Weights of a small image embedding model.
Model: arch vit, activation silu, patch size [4, 4], layers 14.
Data: 97500 training examples, 23.6 epochs.
Rows from block 8 of a small image embedding model, named by matrix and row number. Rows with one number belong to one neuron. Each number is 50 + 10 x the weight over its row's rms, rounded and kept within 0 to 99. All counts start at 0.
After each neuron's rows are labels from the 100 images, of 14848, where the neuron reaches its highest value: "responds to" is what is common among them. Only what is clearly more common there than usual is listed. The data: photos of arthropod specimens (BIOSCAN-5M). In brackets: how many of the 100, against the usual share in percent.
# fc1: MLP up (model.blocks.8.mlp.fc1.weight, 384x192), inputs 0-38
# fc2: MLP down (model.blocks.8.mlp.fc2.weight, 192x384, transposed), outputs 0-38

fc1.89:47 44 29 41 46 39 56 53 55 51 63 66 66 60 60 45 47 52 54 65 54 48 54 42 45 51 54 52 44 34 62 51 50 41 58 66 54 44 44
fc2.89:51 50 63 67 42 61 51 36 55 55 44 60 38 36 54 54 50 44 42 38 49 55 49 45 69 52 50 27 61 59 48 61 47 61 47 59 47 53 53
responds to: family Chrysomelidae (27 vs 1.4)

fc1.329:65 36 45 36 39 45 71 48 56 57 52 61 46 41 74 60 49 49 53 44 54 50 59 34 64 32 43 60 44 57 46 59 55 42 52 37 43 45 36
fc2.329:44 56 52 44 61 47 41 47 49 50 53 34 45 60 36 35 42 51 68 43 35 60 46 49 44 59 50 62 53 47 58 45 61 39 61 61 50 34 50
responds to: order Hymenoptera (42 vs 20.4); family Ichneumonidae (30 vs 1.3)

fc1.211:48 48 54 48 35 55 52 54 59 32 63 43 54 33 53 75 59 56 54 55 60 51 58 47 42 41 49 44 37 30 51 40 47 62 55 59 51 44 46
fc2.211:44 55 45 57 40 50 53 51 43 65 50 64 69 37 32 46 58 56 52 61 46 40 42 63 61 57 44 42 50 51 56 55 47 62 47 53 70 50 51
responds to: order Lepidoptera (39 vs 7.3)

fc1.270:58 49 55 55 41 36 46 54 41 59 54 45 58 45 71 62 68 67 49 55 64 53 62 57 59 46 50 52 47 47 50 50 44 47 68 61 38 46 52
fc2.270:33 51 61 38 57 59 63 51 56 44 37 43 56 53 60 59 43 34 58 19 29 59 62 73 42 60 39 38 51 63 46 37 63 57 26 52 46 42 44
responds to: order Lepidoptera (30 vs 7.3)

fc1.272:59 58 49 49 37 59 56 63 71 53 53 46 51 54 65 63 67 46 52 50 62 33 45 55 47 55 51 48 44 53 30 33 65 46 43 56 58 56 62
fc2.272:53 40 70 34 49 58 51 24 36 54 50 31 57 38 40 43 42 51 44 57 49 68 64 43 50 58 38 41 54 41 42 38 49 58 48 43 54 52 37
responds to: order Hemiptera (32 vs 11.3)

fc1.67:40 57 41 46 50 40 59 53 39 56 60 58 62 58 51 50 53 40 50 61 38 59 42 24 33 61 54 38 48 50 51 56 48 53 36 64 32 53 44
fc2.67:49 38 54 54 54 52 32 67 55 45 53 52 55 57 75 62 42 51 68 66 54 27 67 48 50 52 36 45 55 37 59 50 41 41 47 47 47 52 45
responds to: family Ichneumonidae (25 vs 1.3)

fc1.340:76 56 53 47 41 38 67 66 57 53 62 53 55 39 58 62 60 45 68 52 57 32 56 58 61 37 36 56 30 41 41 43 46 60 46 52 33 53 50
fc2.340:54 45 59 57 52 51 35 57 48 49 53 63 51 57 45 58 53 52 47 42 37 48 62 48 64 52 59 46 55 71 54 67 39 37 63 53 34 57 60
responds to: order Coleoptera (41 vs 16.8)

fc1.165:54 41 49 59 48 51 45 51 36 64 50 59 55 41 61 57 44 52 56 59 40 59 50 41 59 67 43 43 46 39 39 57 43 49 58 46 59 64 54
fc2.165:35 62 54 67 48 68 63 40 53 66 49 60 36 50 37 52 47 58 51 54 51 63 59 57 63 43 52 47 51 52 60 51 32 52 40 46 52 57 62
responds to: class Arachnida (35 vs 4); order Araneae (34 vs 1.7)

fc1.24:48 44 53 61 58 45 52 49 49 49 51 59 61 40 71 53 51 35 58 52 47 40 59 48 38 39 46 59 45 19 56 44 41 54 45 34 52 59 59
fc2.24:37 24 61 54 47 59 39 38 55 53 45 31 37 43 61 39 47 42 63 60 42 36 46 59 60 44 63 38 52 46 50 36 38 49 67 60 46 60 51
responds to: order Diptera (85 vs 30.7); family Muscidae (33 vs 1.2)

fc1.167:53 38 39 61 48 46 53 53 51 49 67 57 42 30 58 68 48 47 57 42 35 54 46 48 35 64 54 49 50 46 37 66 55 58 53 43 54 58 43
fc2.167:56 49 43 66 44 53 66 40 65 43 39 37 62 70 48 40 54 68 55 32 51 39 54 45 57 57 41 53 37 61 47 55 57 55 31 54 40 51 59
responds to: order Lepidoptera (27 vs 7.3)

fc1.330:46 36 38 47 54 47 63 40 52 54 57 32 66 53 52 40 54 60 58 58 62 35 55 55 44 51 57 76 40 49 33 51 50 48 50 58 53 51 42
fc2.330:44 41 56 48 57 43 30 39 49 53 62 51 49 53 55 36 54 39 47 62 50 48 30 32 48 77 62 38 39 56 42 61 44 61 66 52 42 43 60
responds to: order Lepidoptera (29 vs 7.3)

fc1.257:43 42 50 60 45 46 58 50 37 47 65 59 47 45 42 56 48 61 46 49 58 38 52 44 44 51 47 32 28 44 37 51 43 65 44 46 44 65 48
fc2.257:49 63 48 52 62 35 47 55 52 50 38 37 60 44 61 35 42 54 61 61 74 44 63 52 41 57 68 56 54 64 67 47 64 47 33 53 47 50 44
responds to: order Hemiptera (43 vs 11.3)

fc1.373:58 44 59 55 52 53 54 64 63 55 56 48 52 34 65 74 77 38 60 40 52 40 51 34 51 52 50 58 37 23 52 37 43 52 57 39 44 57 60
fc2.373:51 45 57 54 47 51 51 42 31 64 52 61 58 46 26 43 53 57 38 49 41 59 30 64 57 49 43 43 50 61 47 50 53 42 49 63 57 48 44
responds to: order Coleoptera (49 vs 16.8)

fc1.94:50 53 42 49 37 48 52 42 74 46 50 49 52 47 50 56 46 60 41 46 47 52 43 59 52 43 58 64 45 54 46 38 54 45 51 49 49 50 50
fc2.94:63 49 40 41 67 23 56 51 35 47 41 31 43 57 41 42 51 57 69 50 54 36 57 48 61 62 45 57 49 50 45 44 57 68 44 64 42 47 63
responds to: order Lepidoptera (38 vs 7.3)

fc1.266:43 58 52 45 38 37 63 66 64 51 70 44 40 69 59 58 55 45 69 43 43 51 49 32 53 57 41 65 39 49 43 39 55 31 57 27 52 57 49
fc2.266:59 55 24 34 40 44 56 43 46 39 41 68 58 56 34 48 60 60 48 49 49 48 56 41 31 49 54 45 58 51 54 56 54 73 49 64 44 59 47
responds to: order Coleoptera (90 vs 16.8)

fc1.285:46 47 41 38 49 41 35 70 41 69 58 48 63 49 49 48 44 39 53 84 54 37 33 41 54 42 53 45 54 54 53 33 32 53 67 64 54 49 62
fc2.285:39 57 52 54 61 41 65 57 59 54 36 48 20 49 44 62 27 44 61 34 58 58 66 58 68 56 56 36 59 54 40 70 45 41 50 44 55 53 50
responds to: order Coleoptera (39 vs 16.8)

fc1.86:46 48 55 50 54 39 65 38 53 64 64 51 39 58 42 54 44 77 56 53 64 26 61 60 28 53 58 54 40 50 58 45 61 47 47 42 32 56 56
fc2.86:32 67 53 38 60 40 58 54 41 48 37 44 53 54 60 56 40 62 65 62 43 62 41 36 61 50 60 41 65 70 40 63 57 51 43 43 58 38 53
responds to: order Coleoptera (46 vs 16.8)

fc1.123:63 58 60 60 49 45 66 48 61 60 69 77 55 36 38 55 67 42 49 55 49 48 31 46 51 40 48 45 45 50 31 39 39 45 52 41 44 64 31
fc2.123:52 52 46 50 36 42 54 28 23 60 42 54 34 54 49 43 34 67 33 65 67 52 53 27 51 62 43 36 44 73 42 38 57 65 34 43 63 53 48
responds to: order Coleoptera (57 vs 16.8)

fc1.307:61 43 42 48 34 43 51 50 56 72 58 64 46 45 56 54 62 61 57 44 57 31 56 55 59 52 66 61 27 47 53 43 48 43 56 44 61 52 41
fc2.307:53 46 49 34 30 35 57 40 49 36 41 42 48 65 57 45 39 38 67 38 65 53 47 45 47 56 49 55 52 60 38 51 67 57 52 42 57 47 45
responds to: order Coleoptera (50 vs 16.8)

fc1.236:45 49 53 60 57 31 56 54 42 49 58 45 53 46 52 57 44 53 46 53 68 41 56 56 42 50 56 51 41 44 48 39 58 43 52 47 47 74 52
fc2.236:40 60 42 41 42 38 68 61 59 64 35 52 51 56 60 40 37 50 48 58 52 49 54 61 41 36 56 42 60 58 57 60 65 40 27 63 52 41 46
responds to: order Coleoptera (43 vs 16.8)

fc1.100:54 48 40 69 50 52 55 51 58 49 48 48 51 63 47 38 50 60 57 53 55 35 40 53 25 49 38 41 42 38 45 58 52 64 49 46 36 56 45
fc2.100:61 51 47 63 45 49 40 53 53 38 37 48 66 62 58 32 38 54 46 63 62 48 50 48 61 39 48 39 54 67 47 34 49 34 68 63 72 45 57
responds to: order Coleoptera (50 vs 16.8)

fc1.59:46 43 24 51 63 34 40 59 44 67 51 56 52 45 51 65 55 51 59 59 46 53 38 42 40 55 46 52 44 30 40 42 36 56 62 36 49 57 65
fc2.59:44 36 46 53 35 45 50 49 45 52 66 62 54 48 54 57 59 41 48 73 54 39 37 46 48 32 56 49 30 36 49 45 47 62 57 63 46 52 52
responds to: order Diptera (78 vs 30.7)

fc1.87:72 34 51 60 48 51 42 59 59 41 62 54 53 31 55 57 45 41 66 40 36 55 41 49 37 57 41 52 62 53 31 57 45 59 41 50 55 44 45
fc2.87:45 43 40 71 48 52 49 42 39 51 44 41 43 50 37 26 41 55 47 51 65 54 68 56 61 47 61 63 61 62 68 42 69 30 59 41 62 66 50
responds to: order Lepidoptera (29 vs 7.3)

fc1.291:45 38 61 60 53 69 57 59 39 52 61 55 48 37 48 71 54 48 54 45 60 53 56 31 64 36 48 28 49 49 55 58 31 46 67 42 56 71 49
fc2.291:45 64 43 31 38 56 69 62 50 53 54 65 50 35 43 51 52 48 36 48 33 53 36 42 42 48 52 60 65 50 56 54 53 35 29 68 35 47 50
responds to: order Diptera (67 vs 30.7); family Anthomyiidae (26 vs 0.8)

fc1.278:51 31 46 61 37 41 44 76 67 76 59 46 39 51 63 69 60 47 48 46 47 49 51 23 61 50 64 72 40 30 50 49 38 60 58 53 47 48 48
fc2.278:51 50 50 51 65 54 65 55 24 26 67 56 40 40 38 45 48 58 36 28 41 46 55 52 26 40 45 50 54 48 55 58 50 44 50 44 61 66 38
responds to: order Diptera (85 vs 30.7); family Anthomyiidae (29 vs 0.8)

fc1.173:46 58 21 47 28 51 53 49 48 57 66 44 58 36 56 44 57 68 44 58 53 57 50 46 58 44 52 74 40 41 39 44 37 44 54 67 56 50 52
fc2.173:54 38 49 39 50 29 34 46 42 44 37 58 38 47 50 38 46 55 45 54 49 48 61 42 66 50 35 43 51 60 33 53 64 68 39 53 40 47 48
responds to: order Lepidoptera (32 vs 7.3)

fc1.11:36 49 63 58 50 62 45 55 42 65 49 30 35 45 38 38 35 37 58 58 57 58 40 48 47 45 46 35 45 58 45 56 45 57 49 47 48 51 42
fc2.11:56 69 44 47 50 61 52 52 68 52 65 56 64 55 39 71 49 54 49 39 39 44 61 62 53 50 43 56 53 48 43 61 61 30 45 52 50 40 52
responds to: order Lepidoptera (25 vs 7.3)

fc1.264:30 46 46 66 62 68 46 42 49 59 51 41 79 41 50 58 65 46 48 41 45 39 54 47 35 39 51 48 47 42 51 41 38 50 51 45 42 63 56
fc2.264:58 73 53 60 62 45 52 41 46 50 59 46 38 50 57 53 56 63 43 66 62 51 37 42 49 50 60 53 53 49 49 57 45 37 52 63 34 37 48
responds to: order Hemiptera (37 vs 11.3)

fc1.53:27 45 44 66 54 60 36 56 55 63 58 45 63 53 61 53 42 64 48 46 58 61 53 35 49 41 50 53 45 47 46 61 65 45 58 66 47 47 43
fc2.53:75 52 51 48 53 37 45 45 66 60 59 51 42 61 31 56 41 40 69 32 51 45 48 60 54 42 45 66 51 56 37 61 66 51 60 42 41 51 46
responds to: order Hymenoptera (46 vs 20.4); family Platygastridae (27 vs 1.4)

fc1.282:45 55 57 58 37 57 39 64 46 51 47 53 52 43 63 67 58 38 69 64 33 53 38 47 58 60 34 48 52 47 23 44 51 60 39 63 59 45 56
fc2.282:46 51 47 42 75 35 56 55 49 55 36 49 46 48 39 58 32 54 59 66 56 42 44 61 37 40 59 65 54 39 66 49 40 45 44 41 47 70 69
responds to: order Hymenoptera (62 vs 20.4); family Formicidae (28 vs 1.2)

fc1.21:46 51 63 45 47 64 54 68 45 60 64 62 30 29 52 51 62 50 44 56 40 53 46 45 56 34 62 48 50 39 48 61 41 47 52 52 28 56 39
fc2.21:31 60 42 56 62 62 51 35 41 40 34 53 40 65 58 43 35 47 39 63 68 76 51 49 48 58 42 51 57 60 54 41 35 48 53 48 51 39 71
responds to: order Coleoptera (55 vs 16.8)

fc1.327:55 41 30 53 30 38 63 47 57 59 48 59 49 36 45 56 57 62 47 57 57 22 51 57 43 53 46 50 36 48 40 49 55 55 57 41 63 55 63
fc2.327:39 54 55 46 61 52 48 59 40 42 53 47 54 62 43 46 53 44 43 68 54 60 59 28 47 38 49 52 52 54 49 56 48 56 34 80 42 46 50
responds to: order Lepidoptera (44 vs 7.3)

fc1.294:40 28 55 69 51 60 46 49 48 62 57 49 48 41 47 43 52 47 55 47 47 42 47 48 55 29 48 42 26 30 56 58 49 48 58 37 41 61 44
fc2.294:74 47 47 43 41 48 41 46 44 34 34 55 46 55 56 44 40 40 44 53 45 62 56 57 53 57 40 29 62 62 46 74 66 55 57 61 54 46 60
responds to: class Arachnida (27 vs 4)

fc1.208:55 55 57 54 45 49 41 47 61 54 53 42 50 53 77 49 57 49 42 60 68 45 44 43 45 54 57 61 41 40 49 51 56 45 52 62 46 45 40
fc2.208:55 49 63 45 51 40 28 59 33 50 50 51 60 35 58 65 54 38 51 54 31 48 44 53 58 46 55 41 50 55 38 55 54 44 59 64 51 52 47
responds to: order Diptera (64 vs 30.7)

fc1.262:59 53 38 43 43 43 53 55 46 46 59 56 44 52 72 61 49 49 46 47 57 43 57 58 44 50 49 51 47 37 63 37 44 48 54 49 37 44 47
fc2.262:62 67 49 51 58 60 54 52 57 47 44 40 59 56 41 67 65 49 59 40 40 46 37 46 48 54 39 53 40 64 57 61 47 54 48 48 51 51 46
responds to: order Lepidoptera (37 vs 7.3)

fc1.22:49 34 51 42 39 52 63 58 62 51 53 51 58 35 74 70 59 35 68 47 55 45 57 39 55 59 36 47 48 36 53 50 40 64 46 41 38 51 49
fc2.22:60 57 47 27 29 36 60 52 59 60 54 59 50 46 39 49 61 43 55 47 50 57 36 21 55 48 59 52 32 40 48 47 53 63 45 54 31 33 41
responds to: order Hymenoptera (43 vs 20.4)

fc1.42:62 51 40 55 40 56 51 38 46 42 64 69 72 31 52 56 61 62 43 54 31 57 51 43 38 51 44 53 52 41 63 74 34 52 57 46 63 49 39
fc2.42:40 50 44 41 48 49 52 53 55 46 37 33 61 65 53 49 40 53 64 61 67 44 36 43 47 55 28 48 50 46 37 58 50 56 36 43 69 47 53
responds to: family Drosophilidae (46 vs 1.3)

fc1.224:27 51 27 50 48 41 55 43 64 62 53 55 88 57 51 50 61 53 47 58 60 44 60 46 53 42 69 68 22 59 56 40 42 55 48 56 42 54 33
fc2.224:49 68 66 58 53 68 42 48 43 43 46 39 33 42 57 53 44 34 47 42 54 65 49 55 54 60 48 38 54 56 44 46 67 65 51 48 65 46 48
responds to: order Lepidoptera (25 vs 7.3)

fc1.156:51 35 51 71 54 62 28 44 71 59 51 57 46 36 57 67 55 39 60 56 39 50 49 53 27 56 52 47 48 46 65 46 52 63 63 46 49 53 62
fc2.156:66 60 39 55 41 70 39 54 67 63 46 41 72 70 66 41 47 44 50 60 64 64 52 51 54 52 38 45 45 65 50 42 52 46 31 42 62 40 59
responds to: order Diptera (69 vs 30.7)