From a checkpoint of a small image embedding model: 32-pixel images.
Rows from block 11, named by matrix and row number. Rows with one number belong to one attention dimension. Each number is 500 + 40 x the weight over the matrix's rms, rounded and kept within 0 to 999. All counts start at 0. Numbers have three digits each.
# v: attention value (model.blocks.11.attn.v.weight, 192x192), inputs 0-95
# proj: attention output (model.blocks.11.attn.proj.weight, 192x192, transposed), outputs 0-95
v.31:497469473580464483474495546521514469393555499419481488499537412489437494423509570511477418494603456541490605481475465556487517506494514517448459502503557480528441495463556534544516530489496509509492510479486567395558553530543478525426456499525484512464521462590455464494489470452446507453
proj.31:509554467500519582479539538520455435523524488549463543445533573535576481525504550519450568566527563473549473584432555466492490492389468537539554479490482507478536476501476515465546501499539530493533515553444486450406423488472499455480456503438525459536522509539534506510488519449548494525
v.32:507533500502471517452462498527501470506459502486535480535516497468524540544470458445514471476564509471484509505458497490491478460536466523501522551497580552496453453574569454534591517533489449426466492474482443553480525541415514498508554489457499547517554489488487564508528526561501470508
proj.32:482508478546531456534542528480510493502557527511452526423500498559519488451509535510506569476499478507444539503576553512522512545473526509494504525548486518491505468472485523493456478500545522536540489467501543506492473455478442555462507504504521503483475588490482480504480493487495497455
v.33:534509461478557469504461471496492552492448531576435559477478495475519392480485538593459571473558431555468456429544481485531426538509532449501515473452484555474551494470437507471469456470488569552436469451491484501517443480503541505514421533468573529508496453502542522495490473493544513519
proj.33:427416527447440577577521506503474483506517434480557444546494509507453524477499524443555486577460573500548500543479438525471498467509502513523494482451486480554518572532554532480575483438476524472574521478501495557503536524535508485542560498622464426485520544484465501466486494510488476500
v.34:482503571536528564433517504460531486462550512426540410475463482480498591467461502414447414497605617467551498441486402522500512459502445551459479532518496510501447545456598475536542553521556473441517541484523483529548541482529438490512430447498408504476472527501527562601467457473488520569
proj.34:535586466581506522477496507544502577456434550453456591479473437557574497522550524535492487450510506484425592583523563455535501446462504477464487495498484463461499435553445490511464514541525476508455515521479477397405522529384576522475513542414540490531472508473469473475579484480524504481
v.35:509512467518462524512503528500490507525449520516466500534518492518525513497513420494576506456465547534452481566497537459519428502482518535483503550550524507488487463535514494535532430533464498501445461447514490524481479535403502474522584479428509557530493464468488489452518522555474453519
proj.35:475455488483528471589528527472505456499573456513474494457514499496455477433480527517467518537508439515512492446526493562521530584515514475530488517494530570504515495445502490481512519467536495508568507479483529520540484479542462552465493485550503495454510591537493498554451521491511472469
v.36:519499559451559463506555533470478498508455573496468487529497502503443504467483470522550482468417502477510468557527508513486550504428505521537491449552443450450537516476455543543400480478586496596509503537484554527494537509612464498520515447546512472508500440517464422477440586467518616546
proj.36:558496484538506547441455462490540566458482423511531466500447501507515512565467457482494468501573506587555484459459476482484531506541529529471491484413533518495482420470521471532583516503420492492449530548544464436575494527500515441486431558415425549491558501506561559495531536462504402470
v.37:512505528563561483421465529491541438525549463450511497600508514502463555508490505539519517512522455435478531515448497486492542463567453538500486503532490481479440518534501482533493509519473464474525581489473507535476537490512546522490531494582443530497460507492523484490525524513478497514
proj.37:528516468502459490494512500507526578460467511524468512393462490506578488502514525478492529443475554495471537467541473503510474440414546583495532489492528477495541465443489494460470449531509542519458473497467487522512503479466524480503480479415527521546542517495484535472475505549510514451
v.38:509527560536554502488541474496522516513453529468456485582519499519551512516479448531533452462491423475522488525495421491462466428476477538513505523513590527494467425520596503546531482499582475528498497468474493570504535485533453463483446442469452506482556460466491450493479585525522541560
proj.38:541483474531497542493515505488523515441540435468464486418475531561483508525510497453521534464535568558532506485487533487482572516476574537511464456505504516453530496439433547468505489528487510514482518526543484463527505503448481517502486501473470533532481547459502537513503550479498484508
v.39:477480462490462512507485538489500435504487473577516511444491531493485495472506521420507488509523603548494514419511578480527517508557527489478478455497469499547492567510441477464526572516421470489446432514460509503520487537462534535541506533479522598500470525486498526507465410458469462471
proj.39:415530514473474464525504498512423497521511537467529556546500438468472484485520484547453537514512457506430503520539479535510443533489457456502554533501500505514503467536537454507460501492531524498577504465496505511459492484534470528418512511564547433439501461523509469531505483502518540478
v.40:505489494521550424484567512476526456448485526539455541510517408509472443450536465535538547484438479500466480488500573498514482515488530486529487382534455470500494590479399505517452438464530503546516557469512571438477489475610533533539517519566523529502434485519519488454495535500541503512
proj.40:492451471471432596567461485557495558479509466502544461516446497449468548501522515512455456539479518517532530454482404534520485446503528510506495505411525490491547474499547443484536499520467509488493476518456455564524511541479545421478473505451517432495585517501533530523463468527528500471
v.41:532515512450527432443511473493510517469454544460494538558529448502476420495511506554498533418532415491508477535494498505508494467491490501520481442489563469457475425515550510540442482456570499509533480423470447563479530513489516527514466487502539523519497456497508485493519575573523577522
proj.41:489412503547486575549496487515537512471544456534507481446458525557522535511494529470540493518473582546544516499519457481485561519491516535482475505495461475478531557474492521515555468463455548515482523505559509512524456482528495402524492506482468479484547581501477564477481465436507437476
v.42:509513525548566560515425496486520477571471523530530503508507564502533559496497489435521523511514483476472508425471529455504494481538455513507514484517511489495493520568460468499556512503438477468424460460491449562485491488465545486490591535450493582506534461494521591490472462506504441554
proj.42:449517447472441430511584537514474531505518473479457507472482455523496453480500521540491510481502508512473488531553495536504475505451539510528518516492520513513497435489533493503469476513523550527578507463454531533515513478492471579456530470556525487469499572477476469498489568548467499450
v.43:537522540426537459487549475454523549457465507530471518527508438487474480441480518510503483432598479494475463459511522548495461511521509496496487444472494479492492521437492521513446503478567520514505545442479479506523512487542503528512458482527518493545469499484504489493494497528527546542
proj.43:491460482551470562532476493533507534474499480483520478522460504525506540519522515487504488532473544529508543557526451481506536434502524508488487502434492499505519521544535500536550471466475501498502491499529480516468487515467542436513515523496478462485535564491464530468507478462500460470
v.44:502469506426461505561453506503472514503495466568554581444471477481467465427583560463547547512519577502464503515517593526524565567528512459495507417458475487521546564493385477458447564495420551446517472490511492488440468543445549539534562535506568525529465522497493520488495465465492479479
proj.44:442467492488484450517513508495472445568512555513522497577525495472490491521464498568491488561491412474497463521491468536499418517541469476511516559497506484566471510534604471563506504457491489534517493493513512544509455483589470501437506499572505474428518496573514463489482487498474504494
v.45:483533491537484503469470460525517504457537509483558444510497517499545547519466495416450442483586560481521509456475469487500464463512452509486511621487559538544524509521547499529573547530515477391453490495537434548516500504409485508496548489419455492523501530490507604515557450544479409526
proj.45:471558474537505494495529539482496489533488553477407546454525484552493476434523535519519565498471460490421543570563563486512524510466516460512504504557492522495468473542447515506436469506571508526549489458467536500404476492444510561484507487509533461468455566490464462529527485496538554480
v.46:505486471444474467477471474470495534468514515529480564414488472482486448436534522583494577544515512570485478464518525527518487579502534485509484404478421512469520546450396467455465482482443564478507504484507539465501455487538538504494450543575570460486511540530530518498507437442519474453
proj.46:440460510470471534535489482548504452552473519498571476593537496424499528521498528487485443513459513452527508538458438537501443435554420509506474523459483445570511572547582513488551510447502477486494512496486481526506529530525532474529554500586508469523506454531477471451469468528501505512
v.47:495539484419503461505506479528488543407475511564509538468504460514454373510514572445459517484557527546520465518531581518537459520494549475483509494458551456505532539472455514525445520483507547452517472512553474464482512529471547547550516492476555509500427510546467550475539494541484494484
proj.47:443430512531507532534495518502462487556513551499539477570483507494468541459513504514513516553470442507490529535512480487498523513564446435498497516494459510523496527599555478544506498449487489498520503474503520557448414498522501476477499533530485396429521554481544492518506418476562508485
v.48:405480506512481523603505443477488466492515513530446446441419523505530471481419578506476531535501484511527430421516458478479496460506528456544495579493560495470496569527540497418461487522507506511437538514552509456519602470505482412478491508478491516487583478455500529532580392548555442483
proj.48:508472430505472525450474580553482548522485459462567540534581465448515572529527481473565487579493478464509540545480586512522487462559538518479502451451481483535459429485506507491573432472485558463539494528482443481507444555458539562498481498468481504454397544562506528469512552516536507518
v.49:541576543458595494452544466544476559533513506492547456508510504508403537441494446462522438425518484506548448457509594528536498498528503480470535479495466516484550456483442509535528504506494498524545503473481451483524396531573432484516423466487491589517408454514501474492514517493476521532
proj.49:458495539517454533558507465458541502480509521510416467495480477520512473531559525490483488532519482516420516525514416539473499521450482567567497504501500481519536617541535433541432507511569457512490545520463535566539565468453557502475550464548474416513596506507555502537431506509527459486
v.50:438549589534561583445587464472513420500450444488530457454478447521555526505416448487490542497444499489525425483518492531553504384484548531489485590417596525554515536467519408384542391468538471540509607460536459464445533445469605480505504546454422475498502470495522548528587511591621447536
proj.50:551396396494499450542418562513543551557510427471449512617556462407444555530527560470534395530521390541467447472482497514465471570527516420530425450468467460490466513528508530530516509438499547460511467466453494530567518536450513531457526514499533496470465546541562463458420483495499459499
v.51:500496526511519509587499528456504524512481474503509530510489504496550474478502600516490517543470490514464447472477376510465506548477525450483482581555504484545480515510549502486470532502489482508499505551512608541510633522513531492483534483450493464463560492436525453454456456450472480449
proj.51:482473460501485446468499494569471520477523492540546530445538506453512474507491483550486454512502516471570510526502588517539518436565504531520515456472509462502519437470471505488568474495475482455495490515518430410487396508518454494530425532463517538532459534546419558549586505467482510551
v.52:515553498499587485459531454472498546562491451467456474491518494459535522417535560496518550487404442557414460463489462504512472483392455484423503591437537498538506486490512499534541427467558595503455531538425566513508560448473541518571488465374484502501481434518561465437491555471492498524
proj.52:498435444511466477512530463532480506402496459502510538489456468483440444542562496534505361488569485500579461528479550544522514479509504485547480450555479428505530490481488497481461573501463454440533497508478441491514456522545496521389520533525532459529527527511445578492477532488502494527
v.53:563522433556500493455443563635498535553552508466517460496546495492404466521514521476492519507555457479543554402442545469494475522494482498565528419513495498489487514480541522525518578483485500465481436494455503528530480516592499496476464457453485479449471399530497480587463550382459527481
proj.53:426520530460457522488559507433467388453540550559488538516423549488586450446543436587492512496480609599513441583491504549511506536526476550508504542483490519479501514523491450477381515550549427506526534480521501508476484463480490516508550496511560515550515556445526506444481484543481520488
v.54:487571561556548509380630484525536448486447501451524447483487485554499521487446454526513468431441414472537454518544530494548516389436515561526493535444608510493498471462497487497553344445522471535490537453495457526466417443486501478528452506484403602523518440556463502543563547564556529541
proj.54:516386473508505497529415491455476517554514439441408477521512454452450541527525549425511448517523428553478468453477453512419493578506472460527478479521445494480540591565513509507481525522521525503481513454477480549575590500462506553473569536561547418454481540485626442442386497503521406521
v.55:379517561529551551520594458452515435484433460481467465448479505562562531486410464526510500467493487461509405500540489459501518384474499496528501567450628496512514512503541462477542389507494435516488545463532467509429518457492507378519485484456438564523583523501474540523582465577590493513
proj.55:576395462482511490498396521508519600547524450434506491537584458454455574523541523421519490548495431503490524450482507562489465536532557467462447477504419480498506554508504503491539484474520581495508525524474476520590497566407518569466527510530489445469409530522566455446411494503518421488
v.56:585518533534480578433518557577528500451482444511546477503473515486458453546477582457444515515504473521460482374479492499490465501450523522503455560509499499547499550438467429450474490499524536460395487523466586516512579492536545490467435512496485495485464395551550454570484446427503449463
proj.56:458484421507483446500496552465435420536531527511479565600492500421512493454507461585472384557494533543547433609463530550487497539580434528567506454442520518407465425544509518499487527456491450461554543497513489458485474546548458518500502502474568518518532555456493536483517570511434534514
v.57:483519539503465515580462476563470514411426530515504469513451485531474439563468493502440488486489491488569509531536503457469587450477548448617536551518538470420484536504497512520499534495585484428492403495624496551483470492483490408472463449471547515493608547601459535516606399461546491451
proj.57:518489484479526569503509518474450473603487611464493547515587601504548557464480445493606590553479497464431551482418542525529475558532507580450470437485502520515499485530525530478487473519438482543464539539497470439543473525468475542558492543488411535478438482412501507462485514518465520490
v.58:503471508482414497433539568498476477433445549523540475491474475465505496537564474523554455467607532500494470516502538498544473499520490510490495442448485506491530504574475499498454536521441410536469472433451428474438435496511466535508490533596518438498450534448534475492473525532476486513
proj.58:505508529496559503506494486463582479498579490492451478515475511580511516470457488423444502489476489527487521487568433456413542492489451434465498536555480562497447513488491503542513471460514551514525551487518575559497570498527487448507509464490480505559520497491510516524486538486539520446
v.59:541535438560503476430507493524527521600471435452508506488591546447481545462494468503575508508498456467450533506454543523524494517494469572473488421502437519542508458493504535565516487522429509496483510530403461490495515522538512551516535456545489539499430440501501503486443584484416590479
proj.59:496485595493528446444515455458518470479537490499485485515412437554478461495546510570403479433543553542559474522535478496483465494461502490510500578520487468482502542467490445480474571521575489502541501443516555556512510461492501467459543503519560440484528510501521430473474485491575435499
v.60:520444539550542489492503575488517426497415475531458557490492536452595515491507469560565437576507497484487466546486544472484491506477428523481467468545474503554461501521443507476507445547480503496480463505433546504535514469482487470503498509494551520522527500551493444484496482492475468512
proj.60:505519494510505526438500459499481485561541509435529476537484451501428532515477530517410505491496562518551523443499480482486464480536534450482516556524487534464500469450537501495574551478506543468496537500524513500516506565554465499482490483509510472464496508464525470483522562476516491473
v.61:576573453522511469359558556589522524500480442467540534566557521499508537533515456499511486470551474495508571547507587483547496463453509559495507471521515482523517439441483534577550457459532528473509456409442501523475453507485480502546428476549514549491424421597461441543464552449453556511
proj.61:517449584514546464530475441432473457517523564462410438488465520519466456434519496526449506472471522529538436473499427521459513586468429488520487515520496539455543576542491485462443568534517440534465558508518510547531542480525440510498554511545520448498583501432550444475430465497482470515
v.62:510480567546504513494488581465505473511485496508475451462478487466497460484473551496485523565466464534456457457468485478468457535439483465509505536437518489568509557498492440438481486505513510518453494506479545522508590477498573457471474507449518376478531486518531489519547502479533446496
proj.62:488477379487461484478544529525499462501522483507523592580489508445502496515509488556530412513508497534542465526483557519516520513577507448492456496504496506473449422493511531509505520450465501418524502496489499459494413555502468506501487507467537549547463553480491563476501530496468530482
v.63:568580539492555554513497468556465544540476485515515474498480501492484486413461522479463516510475503543425429455541520494514437519405481463483509579463505511462531542463456455493572479452559563522469521486498535487486476469531535448515411459437527512508475415565534445482535475474534482531
proj.63:455444446488454460512539481484506512532491498497483519531543495462468461523539496557531392537510462505528496551467507574534538518490507577552473463471535464523509498489561501532445560468485456437521536580467443480543486538481507554476504546528459466487582536475473559512464519475474517523